{
  "model": "image embedding model",
  "dataset": "capsule endoscopy frames (Kvasir-Capsule)",
  "horizontal_flip": true,
  "color_jitter": 0.2,
  "patch_size": [12, 12],
  "optimizer": "muon",
  "nesterov": true,
  "batch_size": 128,
  "epochs": 99.1,
  "lr_schedule": "cosine"
}
Rows from block 2 of a small image embedding model, named by matrix and row number. Rows with one number belong to one neuron. Each number is 128 + 24 x the weight over its row's rms, rounded and kept within 0 to 255. All counts start at 0. Numbers have three digits each. After the name is the row's rms in percent of the matrix's.
After each neuron's rows are labels from the 100 images, of 14976, where the neuron reaches its highest value: "strongest on" is what is common among them. Only what is clearly more common there than usual is listed. The data: capsule endoscopy frames (Kvasir-Capsule). In brackets: how many of the 100.
# fc1: MLP up (model.blocks.2.mlp.fc1.weight, 1280x320), inputs 80-159
# fc2: MLP down (model.blocks.2.mlp.fc2.weight, 320x1280, transposed), outputs 80-159

fc1.707 058:102131156121133115124093128096117150141122145177140081144097127122113107138125134112160101142095136143133138120141098157142180132122126166107147167094081111156126169106144110123138108144121121123105162131127110170104132127135105167097134132
fc2.707 060:111122120131128136129148130093133125130096067103093143109157139131157109126111163133135125143172121085130075129099087165105090123136110120136121114163123110160174122115132144093137129118137115092131137138150118122129111123106154131168103129
strongest on: finding: blood fresh (68)

fc1.605 075:141136110117132120149152128168102147134153103120149129128135132146117167145165118078110137096133124116149141128097146164100132107117108106110126104137148098111146153152125107095135144113125114182119142105104157141146127127097121108143111111
fc2.605 076:151105201128110121115085133118137124106138150155155118095135105103112124115116131166120116129076154096077108116115148137139122129126080178133106166137120138136141134064124110153143134168124139097099146162123117135134122123149150127081138102
strongest on: finding: blood fresh (63)

fc1.316 104:123135146126125090113160124143121105117181154123112155161113095161122122128109132141083102132148101170147110106143116159153137165121142143115120109134129124093131146143147125159140108142112141118143114121105128121114119154163115168130108102
fc2.316 096:148068148113120162094134125154123129136153117164139100103107133090125151105143133165100111169123149131109114132135106135109098148100102185161172139115114132137168083134176094148135125137105117141145158140163119137133132095108125102107140188
strongest on: finding: ileocecal valve (25)

fc1.164 088:122144135151106149091108107152125175130083074172121110140096127093170133114105157118116113100137124087142148135085083119122134112120094114120132169120163135111158145126144144139114077133108124150096123108128086104119163135109122142097095113
fc2.164 093:099113117129142136093164140115122136190106122142114147111104163152127131165095147140133159143126126087094130160095123118094100126122132161153121149106120104175130061133103097138141120164156118122119126141123137117138163084104126101134139114
strongest on: finding: blood fresh (75)

fc1.56 114:138152193110120133132147096134103126110112116139155142122159116116108169122130129157127134081118119133121129114105118148127144171105138168099100131111158092114158129121137106137154119170166139094108119139174135151125141110160099108121095074
fc2.56 119:130087113120129134120120132127106158103092168141107122081125177159115134103125119160115117086181143113114150134115157120142130128147130089126163108134124160090111144156147174116128133113153093114151128142123132141117106136159089174142106115
strongest on: finding: ileocecal valve (64)

fc1.521 077:132116126129141114137124103152088120119098083153143142167107151123103137128151149133177121123118171119124118123136161147192128171112096139159167145139163146184130147118176099114098153144146132134143122157108108123096101087171149142122125114
fc2.521 077:122134146148150137093138103105123117114128156112114082098134103145130121097132097109083134103094084117204136126147123093137143117152114081100118115061102101091144124147153146095144161144102079124140129148149113130141093132080110143110158089
strongest on: finding: ileocecal valve (30)

fc1.753 112:139064120110129120194148103129122154098119159167129124141160141160109100105157147095144074148136127161128112090121143082146115125127088124099168125137154121118157127132124084080139137109139149156140155125116146106129117109135135138144107174
fc2.753 109:125144133136122156115115143130148117187113127118125120111088152117113144129101098121111152169151133122138093122139111132141150133127165152137100144126140144177138112121093168169098123135079112120126132132103066119154146115139129113108136113
strongest on: finding: pylorus (27)

fc1.26 092:111081147133136107113112122176146128109140112130125115161078163104108183109130112159147187129143149102105137099077100147135136162146103104107134128114148106109152071129148115134142130118115136123128128144122127123116127105122153125155142078
fc2.26 097:142064104090069136119089078133139127085125140116138117104152162143112159109127127135169139113144110122139140120208135095155127114083124156099141116131184123098106156132136173104124131186151127124131137189109121141138125121142112129096136127
strongest on: finding: ileocecal valve (52)

fc1.86 092:147174136145160129127133118112173106112115111095118151153148115131115137161090137168121111116094129111124141125138156147124140128123153170125123083162160106147131121097124112136089141138098116126166139155131114089086158148160123100139156116
fc2.86 094:136103143121142115143156147162127110109110137128126128147115159148128097104134146122091087134146123087124098106122131106139136115149110120105137169123095106123123178147115148140170108116192135121078091129094120140137128110137125132134130113
strongest on: finding: pylorus (28)

fc1.115 085:147121139104093105168132092160094143111147126078136148096072119103086096168125122095140104153137126145088142131177106125161158093099086102138160126118136104148110118121153154114095141091126122132135143129123105108117136192132162121108109131
fc2.115 095:121114122158120122132140147130113126079154140132157126126125126125098119157156126159109168131124077116121124093134095131134107118085191142104180130163155116118181128121145161172116118136132138101173108148117086158136139109085130145107129140
strongest on: finding: ileocecal valve (26)

fc1.568 127:161088130125120118093123107113098135131100110182130106159113164096108179124129129136171121140099128097140101157098147159084150175129111140164148115094118137124107146167125159143101157099141148081125095107146114101148103179163063122111152109
fc2.568 135:105139122137098138137161168114163117127148095144120148150138148145148115109094113114137120156157090124122166109099111134140114078141154133139089161120159122116125089116149164145138098148099149151138163115122138147120154108124161150153132140
strongest on: finding: blood fresh (28)

fc1.19 137:116142122099091148128129107162125177137122127127155168142125147083112120158160124134109129096100095124151107110125124154119123146147100114102151161115101129114116138149119129083158135161160161105132128134172092180143153111185083106113141177
fc2.19 129:143117157138134087134101141105149109097148134155101120131091128160107105112108158110126145161140120121128132135131132100109093119086109138142122098120097156125141121145129116173114099118145105135079155140104180089139121149086108142121108080
strongest on: finding: blood fresh (37)

fc1.694 073:108109139134117109128099137136134130111142118124080123110126106110102148139099115141131118132098105133123115115127154132120140159160148121163131141076143159132142113135137105178097155124149112143175149143122144078128132174136119124089173087
fc2.694 072:115124146118115152107124122155133150110154131129129059123118130125127117115145100142085087122130173143103117128145124110129188144078115135133160104142135085095113164153131154131155111164107140126175137137066129125108110129123160126118061154
strongest on: finding: ileocecal valve (44)

fc1.40 106:111154117129144156092143126127154171116151140143119081140165063141146158123128090119186092112125142132162163105125152132190124109159136132130139150151115133067125126127126119106115143189142148127098107107105132131135110121180100093142104092
fc2.40 113:130108114132146143152113155140086108086137131130131171091105149107119184122110109154083161130117097097132087108110104120082116098122103132133193143122101130136134099114136104090086147129155128150179072124133138141105158130104112167156123107
strongest on: finding: ileocecal valve (57)