A small image embedding model, trained from scratch: 96-pixel images.
Rows from block 3 of a small image embedding model, named by matrix and row number. Rows with one number belong to one neuron. Each number is 200 + 40 x the weight over its row's rms, rounded and kept within 0 to 999. All counts start at 0.
After each neuron's rows are labels from the 100 images, of 14976, where the neuron reaches its highest value: "responds to" is what is common among them. Only what is clearly more common there than usual is listed. The data: capsule endoscopy frames (Kvasir-Capsule).
# fc1: MLP up (model.blocks.3.mlp.fc1.weight, 1280x320), inputs 32-63
# fc2: MLP down (model.blocks.3.mlp.fc2.weight, 320x1280, transposed), outputs 32-63

fc1.702,182,163,189,168,165,193,229,196,208,152,213,225,217,193,250,230,230,182,186,124,159,177,201,242,174,148,127,233,150,181,204,177
fc2.702,218,175,146,211,268,224,239,180,178,238,222,210,207,204,218,181,219,182,127,187,179,252,202,163,269,277,199,193,180,245,218,202
responds to: finding: ileocecal valve

fc1.403,230,141,165,191,162,169,215,213,185,107,257,209,214,196,194,223,227,184,87,201,211,142,188,236,272,186,155,153,208,227,225,271
fc2.403,210,215,134,241,290,181,175,152,143,191,238,119,124,183,251,248,168,178,226,163,130,146,168,196,125,226,206,196,246,189,161,184
responds to: finding: pylorus

fc1.163,257,163,195,249,235,223,222,229,212,225,279,211,234,242,198,268,188,270,178,283,168,185,166,213,216,135,230,188,189,245,251,216
fc2.163,224,214,186,154,256,273,219,132,187,204,162,147,161,229,185,205,230,208,179,175,221,204,252,178,222,214,150,170,260,306,181,183
responds to: finding: pylorus

fc1.76,187,193,159,202,229,259,153,166,265,209,226,217,223,206,231,164,245,177,251,237,254,157,186,153,252,157,209,234,241,236,212,220
fc2.76,176,148,124,187,241,200,180,195,192,249,184,173,257,253,182,167,219,248,194,212,219,191,282,194,189,122,200,199,196,147,204,188
responds to: finding: pylorus

fc1.329,229,203,236,275,188,212,204,151,175,151,187,245,174,107,230,236,177,201,266,145,242,246,222,186,221,187,235,206,206,139,272,183
fc2.329,147,237,134,200,215,119,265,195,219,157,261,146,186,268,193,233,174,228,213,169,258,177,187,145,181,245,197,172,263,196,170,179
responds to: finding: blood fresh

fc1.68,233,181,165,134,163,203,203,254,141,104,264,166,153,197,145,188,202,271,190,126,201,222,240,182,191,123,156,184,235,175,187,170
fc2.68,213,226,222,220,287,139,169,184,184,242,225,90,261,195,237,156,206,131,149,241,138,179,193,244,224,203,224,227,206,257,102,194
responds to: finding: reduced mucosal view

fc1.482,133,237,176,172,220,139,176,149,215,237,167,248,197,231,236,138,106,199,170,201,196,237,246,198,140,214,279,246,201,262,195,182
fc2.482,244,160,173,245,173,256,210,147,193,135,195,212,164,251,186,248,244,197,203,190,276,180,217,209,159,223,177,177,218,164,219,212
responds to: finding: reduced mucosal view

fc1.14,191,211,210,191,278,150,150,169,154,181,220,192,225,198,199,198,240,175,220,162,189,219,216,182,179,176,213,173,281,192,199,230
fc2.14,280,203,165,189,226,161,262,247,191,200,202,162,158,215,126,203,229,207,159,171,204,179,254,132,191,196,208,254,112,167,141,183
responds to: finding: pylorus

fc1.590,263,168,206,177,221,211,180,286,185,149,189,168,117,218,197,219,196,164,193,198,220,227,213,157,170,163,192,246,207,139,178,158
fc2.590,171,218,284,203,274,142,196,161,235,171,125,215,243,167,226,180,235,196,159,186,227,177,203,164,233,242,171,190,147,185,198,267
responds to: finding: ileocecal valve

fc1.359,232,190,129,236,146,188,158,183,216,139,247,282,245,192,244,172,216,177,189,217,179,212,158,207,194,242,200,151,158,184,153,220
fc2.359,191,176,242,169,136,195,234,206,200,187,219,197,183,169,172,178,146,207,144,177,214,159,253,236,253,206,149,196,267,179,186,204
responds to: finding: blood fresh

fc1.502,212,214,197,181,210,130,166,248,146,139,182,140,207,168,129,152,126,158,138,134,190,175,173,206,232,188,122,225,162,142,235,263
fc2.502,123,268,255,231,227,221,230,146,159,235,192,234,94,208,296,233,249,229,185,211,146,179,264,209,229,175,154,174,197,207,238,238
responds to: finding: reduced mucosal view

fc1.546,131,176,176,177,229,182,234,177,231,247,197,258,220,176,172,173,159,154,151,160,149,210,237,144,218,238,98,205,231,224,187,220
fc2.546,197,134,200,275,216,183,241,238,106,129,167,201,226,333,270,169,179,182,230,164,237,217,187,219,118,219,200,193,196,246,207,240
responds to: finding: foreign body

fc1.571,247,153,229,212,195,187,138,263,236,180,227,182,195,163,177,161,207,256,185,243,258,179,194,198,185,206,139,215,198,170,251,245
fc2.571,161,197,251,185,172,235,214,152,203,253,169,260,166,191,228,180,122,250,167,231,184,192,188,211,155,214,219,259,227,233,219,230
responds to: finding: ileocecal valve

fc1.442,226,203,251,211,83,171,148,199,174,226,173,218,170,183,155,255,206,212,189,217,238,212,155,236,172,238,261,143,179,202,212,223
fc2.442,133,189,217,218,170,165,226,244,180,233,177,271,182,194,180,267,141,179,188,262,246,176,150,200,283,232,177,172,199,228,226,297
responds to: finding: blood fresh

fc1.549,282,212,214,176,213,238,117,242,181,222,208,187,189,234,140,205,217,187,169,171,252,179,198,197,229,243,233,188,243,215,224,203
fc2.549,191,192,176,177,221,231,200,151,210,222,256,197,226,168,197,230,245,208,167,155,206,237,234,164,171,167,216,232,218,221,222,279
responds to: finding: pylorus

fc1.450,196,187,215,181,240,191,187,213,173,208,261,152,190,216,181,124,164,202,127,197,144,197,184,116,223,223,183,201,233,243,206,262
fc2.450,228,246,177,203,127,269,254,163,181,156,131,232,289,157,235,238,151,174,271,193,183,176,192,148,243,172,192,149,134,185,231,216
responds to: finding: blood fresh

fc1.436,240,164,198,218,285,246,245,183,203,158,167,218,257,193,216,215,185,263,248,222,226,228,255,218,200,209,234,219,190,199,255,189
fc2.436,206,260,254,186,189,199,203,137,229,151,257,206,154,231,109,215,177,200,172,242,190,197,166,189,159,184,221,181,222,147,194,204
responds to: finding: pylorus

fc1.118,185,129,210,196,132,210,306,154,180,225,229,194,270,153,209,199,127,197,198,155,171,222,188,231,177,210,239,224,263,169,218,147
fc2.118,143,241,260,218,229,210,216,236,139,204,234,220,208,264,185,138,157,220,232,198,188,84,204,199,260,203,177,118,137,195,211,182
responds to: finding: pylorus

fc1.390,153,224,195,243,176,203,195,216,196,209,192,217,154,212,234,248,156,218,236,158,239,213,207,231,136,188,214,173,210,259,179,176
fc2.390,212,246,178,210,220,148,220,151,177,188,172,194,230,200,205,197,147,176,204,205,182,215,209,234,255,197,225,222,262,218,135,269
responds to: finding: reduced mucosal view

fc1.266,274,222,235,165,178,183,206,152,203,188,264,126,223,185,212,190,190,136,172,172,191,223,169,150,253,223,146,234,213,212,232,133
fc2.266,149,283,231,214,207,130,264,229,175,202,125,242,205,147,184,253,248,251,275,192,204,111,237,186,235,190,252,118,247,203,129,227
responds to: finding: reduced mucosal view

fc1.541,155,263,233,198,219,248,215,261,194,201,158,165,109,222,275,188,218,276,253,169,195,180,277,135,155,210,140,183,293,245,111,178
fc2.541,200,181,244,102,146,165,210,158,137,197,212,254,260,143,132,196,247,199,247,204,177,225,151,221,193,244,112,198,210,184,158,161
responds to: finding: reduced mucosal view

fc1.88,281,156,244,148,181,170,236,229,150,174,147,238,220,227,152,227,171,242,164,215,288,211,146,206,233,147,181,240,198,181,260,254
fc2.88,200,223,150,226,224,234,231,224,99,158,275,195,145,191,265,231,177,193,212,191,161,201,178,119,136,262,212,191,159,214,226,199
responds to: finding: pylorus; finding: blood fresh

fc1.242,144,194,195,177,186,171,160,215,145,131,234,229,252,238,126,138,198,223,109,242,139,229,165,137,142,207,205,225,85,208,209,171
fc2.242,200,214,142,263,168,191,160,181,177,167,199,149,186,208,193,151,140,181,148,189,247,138,189,250,224,214,201,175,184,135,137,220
responds to: finding: ileocecal valve

fc1.766,189,197,245,184,198,161,225,288,262,180,224,180,217,221,228,260,207,244,174,220,233,214,220,187,223,219,243,134,171,157,170,176
fc2.766,229,158,195,173,194,187,186,196,229,242,237,216,152,207,170,159,214,163,244,154,199,172,187,241,182,197,232,192,176,206,219,192
responds to: finding: pylorus

fc1.239,220,114,165,181,198,213,251,230,173,160,108,257,245,222,263,221,282,168,210,201,249,252,98,219,210,165,215,149,195,178,209,197
fc2.239,166,174,174,248,261,233,182,169,180,205,244,133,148,225,193,169,203,194,152,182,164,178,201,193,249,197,183,241,217,206,157,236
responds to: finding: blood fresh

fc1.632,183,116,222,195,214,279,217,216,152,137,179,258,196,208,211,292,213,239,140,173,236,242,184,271,209,168,195,252,206,185,211,238
fc2.632,248,111,183,242,172,192,194,141,289,190,220,153,227,199,145,244,161,192,220,112,165,187,186,231,209,199,221,261,178,214,208,213
responds to: finding: pylorus

fc1.757,193,198,170,202,187,225,227,240,214,186,199,221,211,214,184,146,155,215,229,237,230,240,163,210,209,127,201,224,203,192,219,223
fc2.757,208,201,264,168,202,113,219,192,227,155,208,266,214,144,167,282,219,158,196,233,224,201,291,204,201,155,181,231,207,162,177,266
responds to: finding: pylorus; finding: blood fresh

fc1.54,153,172,110,247,186,265,194,218,168,222,217,223,200,268,234,206,151,195,211,201,263,132,161,200,221,164,180,234,245,227,155,170
fc2.54,202,232,221,225,183,88,186,224,205,151,221,175,187,160,190,215,196,245,250,278,189,221,198,276,221,203,177,243,113,255,179,181
responds to: finding: pylorus

fc1.748,262,188,208,240,188,242,225,346,175,185,214,177,222,276,231,174,186,116,240,264,231,248,128,219,143,184,189,215,200,226,249,185
fc2.748,233,185,254,168,200,213,190,256,253,211,118,273,228,220,220,244,192,186,214,143,205,184,217,176,247,251,181,187,197,170,247,231
responds to: finding: blood fresh

fc1.668,240,129,220,195,193,161,269,178,141,149,192,196,226,250,211,205,210,193,133,178,178,203,208,195,205,242,202,197,190,232,191,158
fc2.668,199,237,210,238,186,263,190,179,144,237,192,181,131,237,224,178,156,151,185,212,199,241,133,181,119,161,225,182,215,167,276,136
responds to: finding: pylorus

fc1.666,262,193,257,248,209,235,212,226,158,184,142,192,183,234,201,209,146,223,229,117,204,179,125,200,178,174,258,204,194,192,183,194
fc2.666,250,210,165,183,195,168,176,232,188,194,172,277,199,103,279,187,251,170,223,194,138,236,176,191,234,202,114,254,192,219,147,218
responds to: finding: pylorus

fc1.475,235,215,151,176,232,177,132,149,122,209,171,237,172,206,237,227,204,219,163,198,184,270,168,226,212,242,190,130,191,179,223,176
fc2.475,170,250,275,202,196,222,253,123,243,157,247,155,205,202,250,255,225,252,211,199,199,180,227,187,97,179,209,273,175,124,212,135
responds to: finding: reduced mucosal view; finding: ileocecal valve

fc1.537,140,224,252,179,150,200,177,129,157,180,191,302,228,203,220,262,173,142,200,224,233,239,209,217,190,194,206,187,249,199,247,214
fc2.537,155,145,246,165,264,205,193,171,181,99,174,162,144,154,189,126,260,205,171,206,160,197,178,252,257,214,244,107,188,183,233,239
responds to: finding: ileocecal valve

fc1.578,185,238,164,271,194,152,171,179,246,222,189,272,180,231,204,232,199,207,115,212,198,208,155,207,198,240,182,109,239,196,199,190
fc2.578,215,181,265,142,216,243,150,152,234,221,237,161,182,232,179,204,189,182,233,203,191,237,272,189,133,193,219,192,200,176,147,190
responds to: finding: pylorus

fc1.496,140,171,233,224,218,182,172,213,176,210,238,125,140,204,236,253,171,160,127,142,169,206,151,134,170,183,244,161,297,201,159,213
fc2.496,202,185,207,180,137,130,165,173,205,167,205,182,196,177,258,243,184,254,173,179,261,239,148,208,184,249,211,229,166,120,276,221
responds to: finding: blood fresh

fc1.581,183,210,182,277,155,175,202,214,183,274,171,163,192,239,253,163,203,246,275,148,228,207,148,201,139,198,268,236,261,163,205,222
fc2.581,189,241,207,191,231,192,197,182,230,169,212,184,153,215,128,227,171,124,184,259,177,159,189,194,258,195,183,198,181,167,188,187
responds to: finding: pylorus

fc1.531,192,185,240,175,219,127,210,232,295,221,188,189,188,136,190,221,202,129,127,193,224,154,227,194,161,192,189,284,198,241,197,206
fc2.531,256,245,216,196,170,168,198,204,195,190,239,217,227,234,219,216,173,173,218,109,231,199,149,162,125,229,281,95,166,287,193,192
responds to: finding: foreign body

fc1.448,242,183,163,190,197,210,127,173,228,240,154,206,213,135,207,262,234,170,176,176,201,191,167,261,235,190,207,293,273,244,167,184
fc2.448,176,277,222,207,281,253,307,165,232,197,254,199,181,183,159,214,177,177,214,304,247,212,186,203,225,214,226,244,222,184,227,276
responds to: finding: pylorus

fc1.444,305,171,180,176,224,179,235,253,148,256,190,209,225,218,206,223,207,226,162,203,194,234,129,214,160,200,217,167,208,142,193,174
fc2.444,182,192,191,196,186,177,194,210,137,205,203,210,200,197,237,200,229,156,169,144,169,139,151,123,188,278,182,213,148,200,159,211
responds to: finding: pylorus; finding: blood fresh

fc1.461,287,299,228,148,200,223,183,170,192,189,216,217,243,197,310,244,200,143,225,181,287,240,209,113,232,173,286,230,251,138,198,155
fc2.461,185,178,228,199,201,204,259,257,254,289,199,180,170,163,106,201,235,217,178,199,166,196,205,191,192,241,148,228,234,254,231,252
responds to: finding: pylorus

fc1.304,205,217,214,241,202,231,276,206,155,227,236,219,233,159,193,247,204,209,182,139,182,187,159,223,197,190,206,215,185,226,123,217
fc2.304,198,205,170,211,177,181,212,286,209,180,214,204,153,214,227,225,206,204,163,178,202,197,186,144,186,166,235,234,224,158,257,150
responds to: finding: foreign body

fc1.417,209,166,136,182,168,186,207,199,227,184,172,173,148,160,199,253,242,130,189,222,226,205,151,244,222,119,242,175,192,136,199,196
fc2.417,203,192,214,194,208,228,135,237,272,232,270,209,197,234,168,191,140,229,197,138,244,165,209,268,238,206,140,235,234,200,234,182
responds to: finding: blood fresh

fc1.45,198,235,205,285,192,283,217,210,229,236,226,188,150,237,162,277,212,147,256,186,230,165,201,249,197,200,131,183,233,211,181,223
fc2.45,184,166,273,192,206,143,223,142,153,177,180,187,237,143,229,223,223,243,105,217,228,245,172,163,182,223,234,202,160,233,167,161
responds to: finding: foreign body

fc1.247,124,77,150,248,176,193,215,214,183,216,186,128,200,228,181,257,191,153,157,226,167,151,194,152,140,244,176,234,216,210,183,142
fc2.247,242,291,109,177,257,162,190,141,179,188,97,210,178,175,260,243,173,151,128,161,304,174,74,219,220,218,199,179,161,147,250,194
responds to: finding: blood fresh

fc1.280,227,204,217,215,138,224,209,251,185,166,229,276,203,176,185,197,246,239,128,210,206,284,188,236,173,231,266,224,217,180,216,201
fc2.280,185,237,175,108,204,224,180,228,212,223,227,263,196,164,212,219,173,174,178,146,214,140,139,162,227,219,226,162,187,187,196,183
responds to: finding: ileocecal valve

fc1.528,142,210,136,187,193,206,227,321,183,219,169,198,224,171,156,236,185,174,224,187,253,204,219,229,128,174,122,155,188,260,247,175
fc2.528,228,222,196,163,221,297,246,131,208,247,257,187,207,215,272,195,174,126,224,178,195,209,193,186,231,142,225,203,216,214,210,206
responds to: finding: reduced mucosal view

fc1.665,171,210,160,228,156,168,191,180,287,223,100,219,121,242,203,329,200,235,211,196,185,217,248,184,176,85,166,103,205,177,145,241
fc2.665,275,215,129,162,315,262,196,152,207,228,232,43,233,146,242,223,224,291,220,180,227,241,142,202,184,194,259,240,245,214,223,250
responds to: finding: reduced mucosal view

fc1.368,232,186,195,217,184,247,160,171,113,168,153,238,155,224,255,199,130,244,243,209,199,267,206,123,185,196,220,211,106,258,199,200
fc2.368,219,262,199,176,243,215,236,231,160,121,144,206,199,226,154,189,148,240,168,179,234,151,123,123,191,214,186,163,209,206,167,206
responds to: finding: blood fresh

fc1.379,229,183,232,89,233,315,279,128,196,174,171,181,185,206,145,202,152,187,142,175,204,181,60,188,299,219,201,179,192,241,185,114
fc2.379,224,226,166,214,168,159,192,158,204,159,212,165,180,149,272,207,194,227,218,208,200,192,259,158,223,147,175,116,248,254,244,145
responds to: finding: pylorus

fc1.474,223,223,192,214,100,215,208,222,287,204,181,199,191,170,264,257,299,147,267,227,156,144,190,283,205,216,159,229,165,183,276,200
fc2.474,206,183,156,231,288,229,247,158,303,187,162,177,194,190,206,215,197,204,167,209,176,256,190,213,214,211,149,144,239,143,219,162
responds to: finding: ileocecal valve

fc1.382,270,126,226,208,173,189,195,135,200,191,238,97,255,293,128,162,194,217,225,168,152,162,131,221,248,225,221,182,209,191,163,174
fc2.382,218,213,234,176,190,95,182,211,189,198,145,263,177,180,210,207,164,246,156,267,176,144,174,197,139,229,166,220,189,225,153,203
responds to: finding: blood fresh

fc1.620,265,156,198,255,194,231,215,152,192,138,203,196,187,209,157,187,254,205,270,237,195,201,164,190,70,236,196,207,191,182,196,253
fc2.620,238,228,257,236,230,266,243,180,198,237,215,156,183,239,136,215,172,227,211,136,263,204,177,215,263,194,207,148,250,209,175,210
responds to: finding: foreign body

fc1.170,95,151,43,197,196,290,264,238,142,132,224,167,244,145,203,207,233,191,246,213,259,230,184,259,270,185,217,229,270,216,216,161
fc2.170,170,272,175,171,250,157,171,270,174,198,162,209,167,211,204,188,151,161,161,216,240,135,177,180,140,221,145,169,186,250,223,218
responds to: finding: blood fresh

fc1.248,256,262,160,216,247,184,202,215,181,155,261,248,164,216,238,212,153,170,242,198,267,231,166,174,170,206,178,273,235,174,207,217
fc2.248,132,193,199,178,171,230,229,163,192,199,196,180,238,110,178,253,240,288,269,196,264,220,249,177,202,186,194,148,202,172,196,192
responds to: finding: pylorus

fc1.5,244,176,118,213,162,277,213,212,196,202,165,228,239,213,197,241,179,175,198,177,170,152,226,184,134,165,265,233,221,192,152,217
fc2.5,192,153,201,239,195,211,218,272,215,176,205,174,223,162,205,189,113,234,214,242,236,252,256,194,244,265,199,199,167,209,198,200
responds to: finding: blood fresh

fc1.236,270,255,234,188,186,193,252,125,155,213,189,235,172,219,238,180,219,184,211,223,188,175,141,174,161,186,178,186,174,165,266,281
fc2.236,238,151,214,182,159,227,206,219,193,169,141,181,181,223,226,250,171,242,136,146,233,201,228,197,153,202,295,154,172,166,118,155
responds to: finding: blood fresh

fc1.732,159,192,127,199,263,233,205,267,219,215,192,190,168,278,194,230,232,226,185,195,226,201,188,192,212,253,220,143,154,149,202,171
fc2.732,119,232,210,283,192,211,284,146,170,177,251,182,148,164,229,236,245,177,106,230,214,139,242,204,155,179,215,229,199,207,95,192
responds to: finding: pylorus

fc1.629,212,184,188,208,220,163,297,223,221,169,233,247,256,204,177,108,215,250,181,197,223,156,214,169,139,225,164,190,216,214,160,238
fc2.629,231,160,216,252,188,191,225,270,149,178,190,219,274,251,287,196,227,274,154,165,130,244,143,246,194,168,245,234,190,139,162,232
responds to: finding: foreign body

fc1.731,221,141,203,260,182,199,209,224,235,183,214,200,277,227,240,313,207,265,179,257,224,203,212,201,238,181,185,134,239,159,201,177
fc2.731,174,149,233,175,232,120,175,223,248,210,250,231,197,190,218,186,142,223,209,240,217,198,240,177,236,273,146,176,167,222,186,234
responds to: finding: pylorus

fc1.460,185,211,188,195,195,222,239,182,190,134,185,198,185,187,204,189,229,203,189,215,199,161,213,279,243,235,251,234,258,148,236,159
fc2.460,292,166,179,161,240,130,222,235,153,232,246,195,198,189,167,181,132,173,228,206,194,220,167,233,130,237,217,177,170,166,223,200
responds to: finding: pylorus

fc1.227,307,185,154,206,217,150,276,187,222,193,217,230,232,210,102,215,246,225,234,197,258,91,184,202,127,201,187,209,186,208,139,254
fc2.227,230,203,277,253,155,150,269,204,123,150,245,122,176,254,190,242,219,187,171,129,306,219,205,154,238,221,156,162,227,186,174,184
responds to: finding: foreign body

fc1.405,186,207,191,157,225,219,163,244,118,214,214,215,122,158,216,191,160,150,157,186,248,222,197,202,125,229,185,178,156,190,175,273
fc2.405,160,149,225,185,213,242,225,219,197,154,184,213,237,203,222,241,195,200,258,189,139,282,180,264,183,251,190,262,124,242,176,168
responds to: finding: blood fresh

fc1.527,171,184,148,255,247,160,259,167,154,219,179,206,150,211,270,176,168,200,210,248,176,229,237,208,250,241,229,191,203,175,219,179
fc2.527,178,193,149,175,204,208,216,175,184,120,230,155,295,262,135,235,234,222,250,190,179,186,178,170,191,175,275,205,229,137,149,238
responds to: finding: pylorus

fc1.15,220,120,240,176,278,179,232,265,129,187,248,250,257,167,288,138,193,161,278,198,245,176,145,201,224,220,175,276,196,166,224,219
fc2.15,170,211,180,179,201,212,227,240,218,179,207,132,190,214,162,274,214,213,163,177,253,195,196,198,156,183,223,172,209,235,206,230
responds to: finding: pylorus

fc1.401,209,126,193,242,202,168,244,218,162,204,168,188,188,231,194,224,232,213,228,145,197,183,208,189,187,158,135,172,208,140,193,167
fc2.401,244,231,270,195,163,189,121,184,201,173,168,205,179,181,190,214,235,223,187,300,212,278,282,214,244,235,189,275,165,215,261,228
responds to: finding: ileocecal valve

fc1.200,198,204,234,228,212,238,142,273,207,235,146,175,173,173,208,193,205,195,153,216,160,236,198,160,280,238,214,202,247,164,199,240
fc2.200,222,188,211,199,148,270,226,178,206,191,195,215,151,238,240,145,233,218,178,272,243,231,179,194,127,178,141,175,173,184,202,217
responds to: finding: reduced mucosal view

fc1.61,221,222,143,176,218,186,234,258,263,176,185,190,255,206,188,168,250,176,177,178,205,147,221,136,131,211,159,201,254,202,170,243
fc2.61,230,134,212,179,151,185,292,203,191,198,248,205,195,200,209,240,215,260,156,184,167,281,259,238,258,158,261,229,302,132,198,225
responds to: finding: foreign body

fc1.176,219,146,206,187,236,191,241,207,193,223,127,166,257,232,163,202,252,190,172,246,236,159,162,251,231,219,152,204,213,179,202,192
fc2.176,202,190,176,170,140,237,237,268,96,183,304,183,172,247,243,148,256,170,244,152,286,207,240,256,165,251,184,230,162,111,159,126
responds to: finding: blood fresh

fc1.568,245,195,245,185,132,164,152,186,157,237,183,168,220,225,221,276,156,205,162,216,180,227,163,211,146,158,182,198,215,205,174,150
fc2.568,156,164,184,277,169,151,184,233,167,228,145,306,180,173,210,189,221,223,171,225,208,222,166,133,199,226,194,207,196,174,230,163
responds to: finding: blood fresh

fc1.498,172,226,188,169,200,212,245,139,149,168,200,245,192,223,145,303,155,254,209,235,211,172,233,128,205,171,241,233,258,236,195,206
fc2.498,270,212,132,245,206,154,230,191,246,279,272,233,201,140,152,203,241,174,215,193,226,157,144,214,245,188,252,158,190,154,223,176
responds to: finding: ileocecal valve

fc1.24,276,204,233,180,201,224,149,160,169,169,227,201,213,152,199,183,173,258,202,181,194,149,204,195,234,253,184,168,197,177,226,251
fc2.24,176,196,177,198,227,241,195,246,192,200,237,128,199,240,215,165,185,169,159,133,182,176,191,213,129,175,252,200,164,214,169,154
responds to: finding: reduced mucosal view; finding: ileocecal valve

fc1.621,238,238,178,191,246,162,212,123,173,248,288,268,154,171,198,208,210,224,143,146,205,278,193,149,118,183,187,158,168,234,253,173
fc2.621,195,158,161,213,182,208,232,223,151,222,179,188,176,175,170,217,203,143,140,260,224,138,241,230,273,247,195,168,220,156,177,265
responds to: finding: pylorus

fc1.124,162,229,212,225,229,164,210,168,124,211,208,193,234,242,168,234,256,162,113,198,193,148,233,195,210,150,202,146,169,183,160,201
fc2.124,259,146,166,197,216,211,168,197,257,255,173,168,194,239,314,216,195,168,165,172,273,243,172,245,192,238,209,247,234,165,154,128
responds to: finding: ileocecal valve; finding: reduced mucosal view

fc1.521,209,121,197,236,134,184,195,180,221,184,139,214,207,228,227,194,234,156,203,213,241,146,156,264,244,218,148,198,163,129,174,153
fc2.521,160,217,260,172,206,252,245,237,153,196,243,206,210,232,245,125,270,292,160,256,160,260,231,221,220,167,210,256,199,154,193,269
responds to: finding: blood fresh